A small encoder-decoder audio transcriber, trained from scratch: encoder norm batchnorm, decoder layers 6.
Rows from block 4 of the audio encoder of a small encoder-decoder audio transcriber, named by matrix and row number. Rows with one number belong to one channel. Each number is 128 + 24 x the weight over its row's rms, rounded and kept within 0 to 255. All counts start at 0. Numbers have three digits each. After the name is the row's rms in percent of the matrix's.
After each channel's rows are labels from the 100 clips, of 14976, where the channel reaches its highest value: "top examples" is what is common among them. Only what is clearly more common there than usual is listed. The data: short read English sentences (LibriTTS-R). In brackets: how many of the 100, against the usual share in percent.
# convs0: first width-9 conv (encoder.blocks.4.convs.0.weight, 112x112x9, each kernel summed), inputs 0-55
# convs1: second width-9 conv (encoder.blocks.4.convs.1.weight, 112x112x9, transposed, each kernel summed), outputs 0-55

convs0.109 115:113161115143127154162157147142146137152093137140113095083147103176116131102099134143146113110099116127154115111098056088158191149159137116126136139137136129133156151141
convs1.109 100:121143123147116126110120131125110150119082144144076143130163187126098170114109076108167118136127119083146145114157139129129118124135130111101170149125115109165168106108
top examples: voice: male (77 vs 46.3)

convs0.60 077:098137124114162157105171158145097123170129131141145091121113151111153120159153142137160119188135151152129107141138122115122116152121140146146134144102106117125091084135
convs1.60 089:144150150073145151099165087165192110117157113138105108162123092085119095092106160128140115156146145090096119142168130112113091091098106135145126123109133130136168146130
top examples: voice: female (88 vs 53.7)

convs0.7 084:095132129132134071133121159134132104156140134170161158070139125096142148153139127127122131092093099106057111135070142127110116136128133140099114118112143122107119109105
convs1.7 085:104092158118109084095169089134078142143135134172122160073157123141098093150108143162154102140119122125117151112129147132136153116097147097140130106151146146129158104171
top examples: voice: female (84 vs 53.7)

convs0.62 123:090161072138096161137125124131134126138124081088097116131140125138115142098147155121124143117099133164187097131150097086120167161132148122116163118144142126128145105117
convs1.62 096:093112077120123121169135101095115150129069144117071125130148154158101154109122075124139130129109089128168127165161151131111131117164152122100144124118120117170125095104
top examples: voice: male (80 vs 46.3)

convs0.36 085:147148127066117119107146141126129128130092123104150097048155181150144138119116148123127148120103115112123143140117153119161131139161143137128160113150146162102122127084
convs1.36 085:148089132097132133109140136168146138132164122148147167103093103105156137115114132138105124139148145114138098130163140090117174106138090150170136144143111134149152158098
top examples: the word "not" (36 vs 6.3)

convs0.11 092:116073149130109121106142134102128134106149106133144097119097102149156095119134102124049096126125100120071155139114167114150103100125138137143122142108087166106101127141
convs1.11 105:133162107151123109123133145143153105116168118145137152108118124107116133140096128147099091157091123127170120176149153133101147152120127089159124133095140142106165136152
top examples: voice: female (92 vs 53.7)

convs0.24 096:134109097155148086137093153126115103131143103122124147149112110099130189126138084102094124115113078141053123149096103129080095116110137121092088092106138141102130108168
convs1.24 098:133125075144114128090148083088146179124101106153104128109105133105113085144156136172102113120107135122109098114128118141136143102151134133136131129114158171108103109176
top examples: the word "was" (29 vs 9.7)

convs0.29 101:121159099175142134142146113152138136122097128133153096070130101165133136149105162127084150104111105095176165141141109063130144133103110131147121118149131114132102111092
convs1.29 103:113132101107119135133141095117159134093131162169131164142148119084089142140118111096078141160120132118132066131184081111139112132135137146158124137101127130081145156100
top examples: voice: female (87 vs 53.7)

convs0.73 092:109128161158104110124127102129137137098129103102103102112099062136148124079117089114127130110103134144084125156132074086124117149109127148138130111120083132106156117163
convs1.73 093:101082098169099146152125110112129138146112135131148145148122152115110141098141136104128140172124110140115137149143116171157117156177123131151116112140157171146113158111
top examples: the word "not" (29 vs 6.3)

convs0.45 130:131122145122109054113111147102142137123155108147121137154115110146146145146116112156116139128137075134048139149123106143135091150095109139146103112111110117085118153110
convs1.45 124:107099114158149126092120141100166151143124138125116162146136145089114119129147121153147114170119117111161116111175125128125142134128113071139108116109154143144124140171
top examples: the word "was" (31 vs 9.7)

convs0.42 098:146149108140137100120129175068125114130156119130113124106134119145133095178098130132149156145114073122101120155113167106154094137091103132141126135120134114140118080112
convs1.42 101:116125123086119133133150097135145113095142135133160203106140147116080134155088147115084108145125125117131089098185133180142153130109113117143099154105157121106159135119
top examples: voice: female (97 vs 53.7)

convs0.105 112:134154135123133096117152147104108091152115119127180100111120144140173163176123160118153147150093084122120159135122125120127142103104135147131125130168139115139101129110
convs1.105 117:124155150129102155160151091126145133121162114103168157149120113099110131136152124134085145113115140147131084118123138155108156143115152137142099113099110135128143159111
top examples: voice: female (83 vs 53.7)

convs0.93 092:087095109095073136122137143138095113122153111106132113144131115124165114109141117089086098136088100123104120104104095153141140093107122097145108135083149091105113100146
convs1.93 110:130129157095158169150158094136050131122122108104124132149110102145124169126119143131133117137127123137103146148102152132117134142110115145083107107167137103190170096108
top examples: voice: female (97 vs 53.7)

convs0.91 106:128115104147121134137113145126122142119108123122118141109161096149120139102088166162130117114088095099187104143139098079120179141107139129096170123164149115145141137127
convs1.91 098:120106111115093112140102094117142188087076136114076123134123158133124153114146127135172138155125111120131094138137131159098144112128159159106124153126110114156124094109
top examples: voice: male (77 vs 46.3)

convs0.111 078:137128074090132145121170159117082116144126146090117080136150166119095122127141118127137114134065143159109103123086117116104157127115154107122096154147099120127111116102
convs1.111 078:152111169134168148125124128135179131153129096133124098150148151086131060102141163134146123116154163087119142139133107100119105112110137168130119145147097121135166149128
top examples: the word "must" (31 vs 1.7)

convs0.107 087:095088124129096092125149156166146128153122112112149161111134094159131110113110117092124087119108146124107135143100084108098087133139121116152071170147112093123167120150
convs1.107 078:133131149111150114134156105142083123156129147155109150146127137126098184099118126124174106149123113142151174160103174098106136118110118136109157121088152120166132137137
top examples: voice: male (82 vs 46.3)

convs0.101 123:148139149088144146158143149075138137065145144148154148105128158132138133174101158138075148120159106116147144146144153160153125139087114134131163146132115151149133160104
convs1.101 101:132121110100143114115111123153132120094124142137138152114135154094114137100128110095125108137172102161136133136104164099111117120179089094158156121113155135127174181149
top examples: voice: female (91 vs 53.7)

convs0.12 097:173155113114111153144150156135148093104116102124111128122138150115155172134132152143128139122133139129151129147137099156153138109155118114119147127145172121098103141121
convs1.12 105:083109156138113121072120146144097138106132118102143131110131151118126186154117098103092110112153111114131133155140121080130127096154148140144143135120128099132170114135
top examples: the word "to" (33 vs 14.7)

convs0.99 095:145131100128098153100145138133120107144124122150087086128164102131167116107106128187136122156136117156164099145115136086149115172138125099142117104138123115091074096142
convs1.99 093:143107128125108152103118145137131122129128168136115124141110154105123108157127092081109133106111156105127093111156137118069163132151138121145134101109146086125161156139
top examples: voice: female (88 vs 53.7)

convs0.104 089:112131115112120104106114154141131106145145113127135155137129133157096131146087134149087139135107151072146135124089131137099104117154172109116107124168142145161135110112
convs1.104 082:135137108172176137128104123124120093134161143142156139134135107130137122149104125116147158114150135134107154147125160112134098137138137097140150140144175147122144116094
top examples: the word "i" (49 vs 17.9)

convs0.52 085:108100108074112128107143111151131138116112121154084131129113105120088140114167085109123094079063148157081131113087134093131111125170120096128102107106125110078137080148
convs1.52 090:131144182038095135178134143218086140152154132128125132148133098128130145148124112168106105114146119131150164134108151139134124142098133103103171132130155114143134145144
top examples: voice: male (75 vs 46.3)

convs0.19 100:140156118118097125142135080173119118140141104109074135152146133121103127053124124107124144115138155133097141144131126161146137158123135112094127172106118136158178088119
convs1.19 104:108130154073139150127095159122145150162109144144112133124126153100115143116163140123142118160109163141094146147119081104150067126164120150150134146122176133132108164149
top examples: voice: male (79 vs 46.3)

convs0.18 082:117133134153099108090148154102072105142118111111143116131090149112153119115134109085146127135120099141117119167128140142127125137139155131138107151096096105159142108126
convs1.18 076:150104100152110126102169086085145151128139108127132141101106135103110091112110119147120105131143139104131120129125126129091129125118134169122151149107067147144186119095
top examples: voice: female (84 vs 53.7)

convs0.39 091:105105115113145154126089106147115196133090100100134117132099118105069123100129107141103089090135152162142137108118095106119128139152162132121128084149136124128155124159
convs1.39 094:154106118127134149108152088135128136161124131143073131145106082084108124139150112172104128110170136129117135134111174115117103149143134148113146101117126147120160143144
top examples: voice: male (79 vs 46.3); the word "you" (35 vs 15)

convs0.63 106:149126151145109125139172123086123106136155113134128108118176164122157108169117154120119151131111116123147107166118114126132119135122111151103140137180126130117077105067
convs1.63 099:086132158127151107120155080142124112124114094123161181128136144093118160108122124087096125126120121145162112127153110110140128143122132138115121094121101093178171166095
top examples: voice: female (93 vs 53.7)

convs0.20 116:147092147096114131131143143088165098100103135150155149085122115138149132147121120155057134130145070122098133115116164154131114102098115141122134136117131163111108158098
convs1.20 111:109114128131158098122135113151136127115140108121135158121129102092152120107128130132109113128139119121164120110121141115112151155155110098165099131139140144108189154176
top examples: voice: female (94 vs 53.7)

convs0.8 121:092099139147047127130133147141131158136126115084076107153133131145088127063145103099101122129138123161123108155126084107133090115146172124161100121136104134143151102118
convs1.8 090:145138143111131129111124147076142138162088124143120179143105164126103130152121135125140179159097133132093150117157169140142117110131143133148121099118181135105138135130
top examples: voice: male (91 vs 46.3)

convs0.110 101:080141123112161137124125099119123084127107118167119116133116131146064115105087124114135133121132159115119158076103152112149104136145160096126135140119103156133161109106
convs1.110 118:152146182078120139141145112183187153167152122163104103143095074098110080136140138156117125160144122138133126146117119093141087147099102145145120127076134146133100134124
top examples: voice: male (86 vs 46.3)

convs0.85 096:092163140128119145155136142122142098110163114095134126131131140132099162164137126133099137118136114154140127121116128122112132107139120091081160138122122142095142129120
convs1.85 110:101113131108155115057132105125154129109143111089153114137150151110112105110109117082121105169118155131133133144140100112117148110123126117171137137146121140097184116132
top examples: voice: female (86 vs 53.7)

convs0.87 089:115131109136083098090103114164145092118094118126122138113107082122081086106154121127128180086105124142104128090112116125116114124124107124133084104137130095123150115129
convs1.87 102:116139123172145110146115126114174127146126148137115140129124099080099115134101120140132156147086137162136119104151154112143122123120094131142111138100172141117099105150
top examples: voice: male (87 vs 46.3)

convs0.92 114:123179155088128114165155121086093108127177128100129061131146146097131154141125131116087120133140112137124102105116127143132145110121154123101120133150133153134088112107
convs1.92 120:104160133112163105104110094137097140119137125114142180110138133082166124087113152054134164160142135144123129099111101112090129116148111129171136128136107126130192162108
top examples: voice: female (95 vs 53.7)

convs0.90 104:097131069123107106116083130136138124119154091134120089160114097147129084129156131140095129150106169128138105105126140140167108083130098074125075117132122064117122130123
convs1.90 101:100102130142100107107140153116117122129126169166131146161107168119084176095118135114121092099095154148108114168155140151139105169147111108133156118105130097125108146167
top examples: the word "i" (41 vs 17.9)

convs0.50 074:149110109087136137088157139067077127147125164155149110127121176114148133126147145134112100091121087141146150132104143116091140118113133148146132159140106132134103158150
convs1.50 092:130136102104147116148134136187176113109168101144133124127120116070110092151101129107125116171126106087129107164157147128100133106117125110139116126099149147115170135106
top examples: voice: female (84 vs 53.7)

convs0.64 095:103148115148111094144108149132130102130113110104112116168117066127110143117118092129122122132089129115091110142134113143097117103094103145099126086154129103124176142079
convs1.64 085:090104124188102146138151095079132125161139122132110125115107170122114119141119118142116129115114115118126090135159162144155133116142140146156144121112167140076131127149
top examples: voice: male (79 vs 46.3)

convs0.100 099:165097088094174176119146136094127142131075163152146137124137160125116111119155141129162100121129133145141149126144075082147145139122122132194152145133156112074104154150
convs1.100 104:141135155110127131140143124119183127118147106132079143181127104061104098092126146155165113128128111096126111129141150153094109141139110187124106120075112108155130110156
top examples: the word "the" (58 vs 24.8)

convs0.49 121:142132160121151135139146155098148114076124128160166152117132135135133126176112144158059145111130123128121136149134148141108126127156115132098143101165138124113098142098
convs1.49 113:121120113125152107101129116141145164068151109126153159130138153128114119122133100121115086146153129095162107173110137104099145119120130125141141152124139134108174138144
top examples: voice: female (89 vs 53.7)