{
  "input": "log_mel",
  "decoder_mlp_ratio": 2,
  "lr": 0.0011
}
Rows from block 13 of the audio encoder of a small encoder-decoder audio transcriber, named by matrix and row number. Rows with one number belong to one channel. Each number is 128 + 32 x the weight over its row's rms, rounded and kept within 0 to 255. All counts start at 0. Numbers have three digits each.
Before each channel's rows are labels from the 100 clips, of 14976, where the channel reaches its highest value: "responds to" is what is common among them. Only what is clearly more common there than usual is listed. The data: short read English sentences (LibriTTS-R). In brackets: how many of the 100.
# convs0: first width-9 conv (encoder.blocks.13.convs.0.weight, 176x144x9, each kernel summed), inputs 0-143
# convs1: second width-9 conv (encoder.blocks.13.convs.1.weight, 176x176x9, transposed, each kernel summed), outputs 0-175

responds to: the word "said" (30); the word "she" (29)
convs0.145:136095127125140059118147096114099058123149090114090110134132140101133071170079066068100081112076096156130140119109091142103096126117139138121170110110144106074116118079084091146154137106099121061055098075099088107073177150109165167158106117137168121117169072120133115062086092103112032123104172139102130174121058099119083134082141120134073060112137096122134091141115159146118115140133146095123090103107110130119146089096112136125116
convs1.145:163145100110111167158145083127106165157149034056088138206113119166149120102111121121124104151132163131084107176143146163154129110147130188157084117123175160069102085105102118030106102135113136158175082178117152079107144119114082157133092136170143093176126115099087120106145105105115121149152109061157111115149120118118140164132141195086111117183135100132130060109162147092115189156087105075129109169090115160121074104134159099134093115146093131107111123100133136161125158112141069186115112192192139115088111119159143080116154079

responds to: the word "about" (44); the word "i" (39)
convs0.45:153088118117104092073082146132147115053141082136105115106162160149129129141111079208099101116148091108141140109102137118095114082154161088160116129097173119141111129148105144180086143148099157170127113131145099123102099097139118115123102124104091204154135108139143114101127144168080151095092082087105130096103043118118095151083086113085165110148088154102043149106165062154128117119157181160071040142139161156057106103163132152094127
convs1.45:141100177127112122115091140118149198184105123078102103192131118130157163145147151153067157102176143118141137130142145157133169102075120123138110096207119167214147174128105129104045134101153116077145119134117124115186122146086163126118094151165136144133151141170084093175118141075150159119126129174098141100134161053146085147136128126127185099144137172143136120108162114100147109129121092105064114136190154123093163127083116120142100111104122162073132173149200130133121133091061156154130120081169083130182147129155104176097046191

responds to: the word "i" (42)
convs0.129:137107153150156110130126173104104141010098155098122124126157124128196136115087173117127102118136138149135000136096124131120147005111238160098148130082083146124102080162175142049142111141147119130171140079119120092124129110091163125149144129133131138142085112137140108138104138125137142104134150157167125114146138121082104165182135161099120099110150125147122159117092066164105118144102108148149115112142127120114115112124103188087136
convs1.129:159180099119165155034156000144148140085125138140144159170157107163105123129150108144103122114097117076107116100128165149160105102135092164143119160112148140100194109130123154129089134102166087054155086156125051145140085146123130092112123097124142147142100126082157113135116098117162093160109107183116127053097140183156131146140062117078131179160135150093195128109146136161113142121088117218112150143144116154175151074089144131115137103135118174117106116163119168189157082122133108126174164083124135107103131149144108144133122101

responds to: the word "me" (31)
convs0.158:080142136110177095102163083140157115172121111152113139188183073148135091104114130088134116167113181140119159188079121048110147144127119055121166089085126142056164091103190133118089127103114119104120120067141099085181139110128119141127129109118173085130144138145146133128077131037134097081052155145159078118130154166116119110158112151134117170133150116089118122125086150168090124151153165123129101155044104081128147156089132144141178
convs1.158:163149139178139110131139124044105140135161213133149099114188086084122165140185108116063164098122175162173135123072103128134134070062106198067128131167101118095178113121099053107089128117132094151127138142133101107117149109123058175135098150145122108119121064171150092098153134134133124129142149135144142059098105150079126127170153074109169155097105093154149111058126119109080088135145117124165134121148150121136145138141177118105099053129164076130135172133110145159166103122130120183137119099045092104110116185168139081140121126

responds to: the word "not" (39); the word "could" (28)
convs0.106:101165146059110110098180125108135113140146172119114117161160138192129184135090123171170141145151071106192132099105100130113130075130151146126065178117083135148094126178153114119195153097090053155141093097105071088105128113094163157147168178122205142135121166086079137129164162109090115195100186095140123150143138148163109168131112112084120133125130123141140137061152139176112183171161160161164115140147169188138143135116119131168108
convs1.106:137113140134110124070115163126103127130086112130121110129126060119104133159144092144162175160093134140154135116192091118104116156075162163111118165211166101151120173159188119157095094108154069145142166098132103156136124121137122178127155190202158159171188096154099090138175119131057202146128171089175085127098162090092117116157067136164066113141166175111147061127090156136086164110167175110098110130127134119165115099098132149085131122101090107122094172132164154085137065115151170107137156115140130128099181101109184080149145136

responds to: the word "to" (35)
convs0.137:139131221104096162102137143150130148209136158085078084121096128096179134075128132104120128101146126110096188133110162136120094255116139111164102150098134081117109111113087103000118081110082150087139114174117116074161102111120040124121151159110134117091099123105133141139083152118128080086128119105101142138120152135117198107152119114099102136151118143160071078137151126136119136133119158125127108133125141130121097118126130163180151
convs1.137:240149132105138140215144088131146114108127115146100154113147131137116125109151096111122133125149132131138094099155125243112131140123140145135144112104063145126168152160132160136109132130007096124124114121140144153114139153138138129112104128122120124155094142165126113120118133133102132119189120169133146141143157096132137126143255140140133097127136117138085099136173129150142114111122125136095124093086085139096070134220135097176135108079147137138117141163145118121127255089117141137126154132159142122115139127145113129135129146

responds to: the word "she" (42)
convs0.96:088133117113190130104122107115115124142095063141121104156168067075135131150121126116127148087111091157111141110087152185139115185156069100134154104162126093126078170116086107129154151120075118119084044114102093155128146082159152123136165116135143119097081101082149120118094118188097076084092135203148136142116121208150152116112158132151108095130100080166153086167132134132104168074078155168124157186156130161110139077123182127070074
convs1.96:119109169151105144169138122160137129124129144097160149160093126130173108162089093151189117166140187097105145132144117102134152162116073121052121127147145094182134160157094134106141072138106135171181108156134076082087121137127071160120104117118103123176119140121099100156133139138080159098054145142147160125129056116158069070111148149118099160135146154143127138060116095109156165110184085108063151102136162162159047119143125146100075148178051173127176106129185083156052145075133128129127138186086076129116165119169106109105135137

responds to: the word "and" (45)
convs0.90:123124130123134100115128146120114090098148154135111050133117131112134069122094110044079132090087098124124132144144087114089098118138145134133159121118146088126108107119081094139132125104103129046060135101036032135029135169115143099155107097181137138107110108162097114091112098138128041143138149088076127133123040117128115139105126104124106128126141083143131116142114143129126120131087127063141023079107117155149124100116144147114113
convs1.90:110169151158095144182124119159108143160121031100121174168183156176132123132105108065130174131148104122156127104133166114156136112152136105125130149110124159084059058132117111102090154114135145156171139168124139120040140131109156124130096095140140109171200172180107068122164093130124170147185105087170090125121130122140151174176129191135134129083103107135122088147160144128134126111071112090180113167163116162100083112145146082139089122170123086137133084113137140158072168095129125237125151150129122070115072124129145057127120106

responds to: the word "this" (32)
convs0.70:142118140106135146139148147150151128133135125139151131102111125187127110131137119053120109175142137064096107142178116073109095109101164152095139103091098149133116119121150127112079123126141135064102098115141116086146108196152088140097127097139149095149079081143119127145112137064132107119123165039108138154149139135129134123142051100150064125104176143089081125080084151056102116092029130159167038131069122129149119165116059163085099
convs1.70:146147166092122095120107093077062127159141146137139096100148124165111137141137111133081143130096129117145144078082128118107098127140176226112116167132187108068137098101165092104069162130123129146149126093129173162111115048119148114105103157162112147092115070143165112067170146143161118145070128124129090079092197130031106119123123144162129143059144128118139105095145116128099074162092145142172124154080124112096123155148152183048123187147120137129145140162195086145135154104152167160148117140102138104163149117137175111146192057

responds to: the word "mrs" (34)
convs0.126:116118112122121041098144056158166155134130122120086171151116102120117122144107045179112163150147061136177076095104057100116109154105087113130120171153094105116096132105145080161149191117044185157093060136139063097091162101179146142155083164123132165159134131139118096097179096105124131161174124156095139130131111111150140113103105104089110150174106159118076117140114150145176128147133134129150116195150147122079127115075181138147140
convs1.126:116091184077130124128138175139118146178108126067149077119119095111124098157125121114136137195057143126096101123123120102078110109171126167094193116124132137155149155149091097111122082130112073127117156120154141089147117104104090077124094149115158097117187122125127132106123089129096203105118174223147088163066113128116067159173106184124108134113152158164109117112069133129121160108101064133171120122156171108087075133127135154092148104133111098082180131087164156056146115106187123176173105123103133113082147097132181066095152187

responds to: the word "to" (39)
convs0.154:124101160070113123162147114105137092123107139119083135138120132103100107145123131150122142122121134145101122076104123140141110123130134109146132105144145131100115140157133113000133000118075184143141113146146115074076130144116004123122115137104109139120151155140115116120144159121127134154122121150150132131153107150091161159154140135121126144145096127160117061156151116146154161121142145116129124169144122122089136121135116195160147
convs1.154:208173100137133132000134000103151136096153110162132134152153091123132138129173127141188117111124108130118129124123114217154144117147134118173164137097103120119156093171133102134121158145101166147136102111164158104129000103115073132119090093151139134124153090115129166121152133138120146096162097133156155100103134147141122106139203121116116129131132074173159117097149124112140132115152121233114116136137098175109140100166129118124121110081115148128149129121108175135116136159120119116119156150104146115109126135125145150176128063

responds to: the word "away" (34)
convs0.3:115114139121145121123081153150132132135129071111131104141124118156157105063121088056103087149085093159081124147096149130166103130114149111160123130067100130134148129126085127122123128082131149038130129151087119104098129146077130132137131121136079096118101112128081117100061129146145071149135078067120077094133107106118107110145142127104104037110154048076145099115114067131187056123097118137098097060039131116117050163106130126112134
convs1.3:113166148147129169173124100075177087218109071157108142153136126188152072095102159080170080128091058131144147140146193128114128112074131137154120107134160117123161159090142169093152158114112178151111090086173157137097137185128064184116076152179166144200124131096089140057071152139123122133124088076174173143092138152149130096125120132122144101111132135182143121144184160134163152114138103135163146085131121119151186129126117077169108092134146183149086068115154171081158157170127147142148095153100140147160129104122111093083117139

responds to: the word "of" (26)
convs0.153:153151222151119180104131162150098182207143178111078120130122117106223144101141136095136121128153171119110190158130172128121148255088170128149117098119132097132123119122104100048114120121090131096166114194118147074164081129121094117109144162121130136074115119142129143168082136127164090106100134149142158125103156170143183104162112133129103130128147165150082123122155136130111117142128151142161123091122130137121085131103163167146155
convs1.153:255122159120134144205141047112132115107144141137104135113155132112115136115157106105109121150133157138135108094131133216148134129128132124117166110106085137127172161139136157115099128133000093124131060140132150151107123149136126116114084138119096115140134132163130112128132147111122144100155133177129140134133154095145138114138255123122151108100125120138090123121155106128110102122098119153108115093106102138125072133225141104156108102071141124141146120119144105108120249102107137160114147109141113112128132124147121137091112145

responds to: the word "one" (34)
convs0.157:070158146109093113125107092141177094151169129161096128128132091106100070066066128140121064142067085140154164090085113118155052133133085098156075126114158071144178150146050106149142155089080129108098086154113124118176149088118121119136135132126079104145166185120150104101117115126140121092161057122101174098118134114149165116082159103165113041160097090137140108182123142175117125166165131095174148127103091135110119160150118145186134
convs1.157:114140105176156207176100118141164107141098103205101140172145183145108145139133118067146143167094128142172124143130106126109152129115159115154197176086121105088120086138171109127162152149145039157134112205193138119123153104146130121138122113081101170093189127096105151055138103178117149104108130203117162166094119156096218105145154147128047126159089117181158097140157139111150146159104116125110107118070141138161105120172126072123119141145132114074121120097097154143111138179134117175113096087093129103105131143138159130212123148

responds to: the word "about" (42)
convs0.32:148129126117145123151111152116119119163135086109119125121130152113115148132165122104097017052133142060065143125126175026130125147118126104130100122141131142153118120080129131110095126096145149123130156154110175150111187086125112094115072128149000149136108116084161143083137125143141134159150045109140127127116108141152096108145122096129124013118116130140143128109096114131093070111150139142071115087116132159134036141142136136121133
convs1.32:121120105105164232152109126062198108130144127151052131141147151113092160114111134082141120115063127082178107149044044097173146130098160082128119151070128155145142167147151098062116121099174131107127119101104140136129124089130127169076157138177159171162132083095120130063089138091132077108124134112112134096107115070149173122130139108126138107157131121106134153111181154122096159127167137121165127110179122088103141109128154081112158100143141191082123097123157139126148129244098142102141138081131072169120131157158105135114091156

responds to: the word "she" (43)
convs0.4:088136142141131113122128004133092133173119116149061151133116103110153134097113113173119156160110106081178137118128118124120131135193165107125080153176135122141110107166103106126198185121080111120123050088127164074123097092178168117105043168120114133140100150078119123147143120131077099105083083136112119098161129085112099116070117054152105144149107098089059102123133155124121132104122092155113194185117180121148131127129136135150091
convs1.4:150140091118118108122154106086131108150107159099122136097097134119116097133155090118102138158141135114144156110075127127122145156144156168091084139112129165144083107147096178055147134112139066154121069090161107150072124092091076129089082151134114170148185069139147132021172129117082148140041125155126103079163156142110103067144149144138088158151123093150119132117147094175094125069154128142085110153139129101138072140140179134030112154122149169126199063106173138116120130105131122151141184097110198122103069108098181107127136102

responds to: the word "not" (36)
convs0.23:096139116123120163157087074133152123168076100170157143114126195142093149133090106130152140115161163136070162109122123146085171143111061106141158133173113108140107137156090102112124143179133163165187158155159187134137105098163119145117104155102000122174106094120104163158094129127110108144088079158123118161139133130152065112143141102197111148127129161151074121098137091030157098152146115127115188095104151129118086100097158109126149
convs1.23:088113113158122165191117155068183093079172154117115110152098123111133049157129137105113139144138136122147139100134011102129186117091111203091110199147158145188136141119144150077160119218136062105147129108120085122129163064157119124134124169155122156147108124135145151091171119128168089062111152143123099094106130139155121100080132129115127106126151108125134072118183196139056185174153099143080099102138168106135087186151136131098127088122125193162126126099125096170132157143143181106102145125158112111088117120148140102104134129

responds to: the word "and" (33); the word "she" (26)
convs0.87:115143130080121078127117125157187092118140106137140140134141108130145142131126077159098122158162094149130126075067125106073099144147154095117128153159033092131111128125099086137157111161114091111107126119082092133107128045114148081170147118164129146187087076080118164126100119120069085173122105103146107091027096123142097095115071113134123098141071122143163163082077097092127134037111154122056148163111131148121135147071133118102119
convs1.87:109205126091077154180173105109114120150125067140096092169110167201151067117120183131175083148179131070179120119141124132135162155084191122193111138152084185117084150085113148084123104119110147141134111087100168188161122124163152186155144188158143161164154144179078104147098150131080107136174050076113090138130171110155123120146122090136129132151123091133149083160139137135107127185091144134140136154162104166135124139098161110081118127086091143153114143144140184137160156078116087153119112128174085100187147144164168139143091116

responds to: the word "be" (25)
convs0.142:114166133088118148158104087118130090105142080156160178175075152130122095096116038136133026139163176118118116066092081068148117115147151108191111148122152150125103110153135121129120149108152136110101083177142143102122136105139148133093097149091097134173126113099154101181114130139151145126079097099129148095119135139161083105132158107172111000135134089117147116098136124093142113167182090119095088103128153110069091163075122133140150
convs1.142:126114120173192206131138113099116126168140144155078130195135079090115129124146164083134117131063091093170134139065133123130131160127090163112130163068170154196180159102106072030075181100129123222137156175144120183162115140119083140109128119122088137092176101087156144077105147073103111127080173132167108160050144145122120150120155108123147098148140122133133187138122167122096156124156141133105142122115130108150127089167111120155069141151112168143142099060168126114159146155101081154096151104109105123165071132131149146094120135

responds to: the word "not" (44)
convs0.92:124075136170135106181131115110076085108167144144130094110107141139126180133135119136133050100151165119066051128084150130150144097144151105122154164168131143119105154175127144112119102126164098079086180107081095119119160147128116133111073160139122064132097085101099148157105137108126104136206129167138055156155160084137072150144133116130101043068110142111148146122053122084108146136087138085082110073128163098171080121065113126106144
convs1.92:157170066126134114119157136183145122155128145137106131168163132204144123103095115174110100222105186114071148169067164136146165112114178129145138088147159106114102157056096115178107092149160155163167169169133103088140144132086106146199152120149096092089149131041156166080147119164100120142085119173125129135135137095157126162121094144155092006102137120108127078111143102114123199156099114136170055133160090122159120122163151104107140168136095164167116097176133162129136112128133130084131095129133134117111156114139188150140142133

responds to: the word "i" (39)
convs0.97:122145160128083107125123115058129157061130139112067144119108090123195161137092168130112164185122071120151060106138166106152095030055233074160079118134113136129095104208154126064155107137082096141131094101146115053081094107126150135134084142116094192121125128128125123095152151108143103166118105100126145149142135119076098159143136118120120124113131134123126116100125120100123100108094179097164115141114091117097153091117093174110150
convs1.97:166158158091139140000112002099128116095132167150109169172111109146143151071136132145160112105146104118129113140128122176149107111109172107105110128129105119130123079135094086077090122129135146128134094097109131136116071159127093137086100145135141077146138114128042097116111105137127121204170051094165140102097170131183135094166086125172099136138141141187145128118095095089120128116168124171106137135125068130104150092121147090131089123118098139128142139155069078093117114158120100086125168123101181111104165106097181130101103094

responds to: the word "of" (26)
convs0.47:143116096121093086107119020084137143179131073126101112134133127126112060144127113175097129070163085089167164124138121089118131151099109136130083144108118115110107120117086094181101154090061156164099092119177095105142165022149187157085134160127090124135137119110084134088170120101070175122129085121067143143132110119098150160081117082125130141181126160122082081146112090112207098128162119128096119163134151098123148105158136108131098
convs1.47:122073141118139123120126186108127157110156108087076102120144109164113122158079114092178070153084081117155110127168136101091131090147145176151215145160079152141135123119085087099160148123123103140146127139172185113150157130121159086079111158133118110068110167136156107118098090102090147108116177111138114082161101150095156133147128132096121152171125200133080116118114111155111104081173150109154167171125176091103159163149124144051136128103096200047120065112159107075180136101149202157143110102043122084094163108153147109152124129

responds to: the word "think" (29)
convs0.98:153109106124075066092076138127120115107173073147139066110119079138110154117134089139131147165124063139158134082120090155128082111116110127122116178126095125150119142072123153161134111137118140110105151090106024141096143069155170104157099137175103194124114110054117151099094080121151105110168106078102144113080080094121173073088103136130134126146122117176129139119097109143111183085067170091138111161146182152113104125109100099057074
convs1.98:157218118118123112138191089101134128115111076059140177127126199191163142105171143157166155144156138149116122139097129156124165109092189107203110115169155148086049127116124197216134139122098154124128127105123108110144116130113162156183131113137116125135162123097088122094137143146076128176184109100121100194140151093182117113136096169121105111107100151112130137175087147155180141142070122170158156098134064100078114121116133140144160110108111098123130175178152129171135120158182132121133115137160121084155187167071154184124087165

responds to: the word "i" (40)
convs0.174:147107118130104173095111144077106135135161100135110140117120063078168138121086130072140175072125108146125150157136171103160105142161175116117068106079129149169124110108120108130095104126132121022149074127087046110091105137069191132066120151128112135058156128134118095130115064122152084077132072111133093125095142125112118100165123118127111173087119109121160181156085145087063141128116160120102057134081128110108054120144108118126112
convs1.174:154209144166135105160126095092119143128183130137111154128131148178174089154122064168106137116192110169112136127104126160158168122111106135112116163073151055134163110100124126172051084056149151132167124140125183091117121219103117145111178126120107113178187160162172084115147164152159114136140133123174133136173183160168119181152176164175127101110112163146171135075139105149135108146145082143179101101082139094080161076125125125131122154099082115097149120109137118143092137128084130222133150118090124091162099100088174132112112152

responds to: the word "for" (61)
convs0.26:148121134080104010080139055126128118182165118121113118103093114112127105097106095142108104117131113127091151103159139073143136132098109126147089119135135130063130132093083122151173172080060070123082086051111111117104138053103172100127094186107160103147130147067126195091161147107060113160133145133145157089094072116106074114123137123127093112157165063107157122161118166136115157103128122077111161139121152126121139127107106148143084
convs1.26:134123055139157123124152133170082092187092132138078149151116144137182126170144088111190124150129104092179152107097121156153153206118199158104111107127131100111081113108070128091164127095135123108134110150140173116149180099125096155119170136152138173148192144156140116048162176169092142121083141066177130130170117139114198101143132096157138146139155147117141126129107147113094132158130142150038138110102137172122123098172140172103099130079057129146133115070119152048165123108164161064106128141118185174152089094084146127165106136

responds to: the word "man" (33)
convs0.34:107117124096157108111034179170133146112104072108146101121147155132137061116166100059132084106083093080081089158112117042115104127106101116145120156056103106136128133075130104138070115094109163115114116140121151153136169090151106109137106071121031151103094146115152128086077137141108103111128042116116174122143120114092119128140135098125142067136138145086149110115148048133127068135133145159109112102079122161127062120153108153146097
convs1.34:088133135115174117162090080102168179120122082127070161121125130137091089129130132128150131156113132130139107181148054155117148137155099107208143162111129153147173128148131105152129130096143134144148100121200132123138126133182107196082099152191138153171144114129131108100058167109146096107073105106117109154107096161114152054167135112117139142108101125148145118142189128141169132115123150121142146048118132096108184073104141126145159114194140169152108080069080153101120153230079175140100109141134080179095193172132105168100080152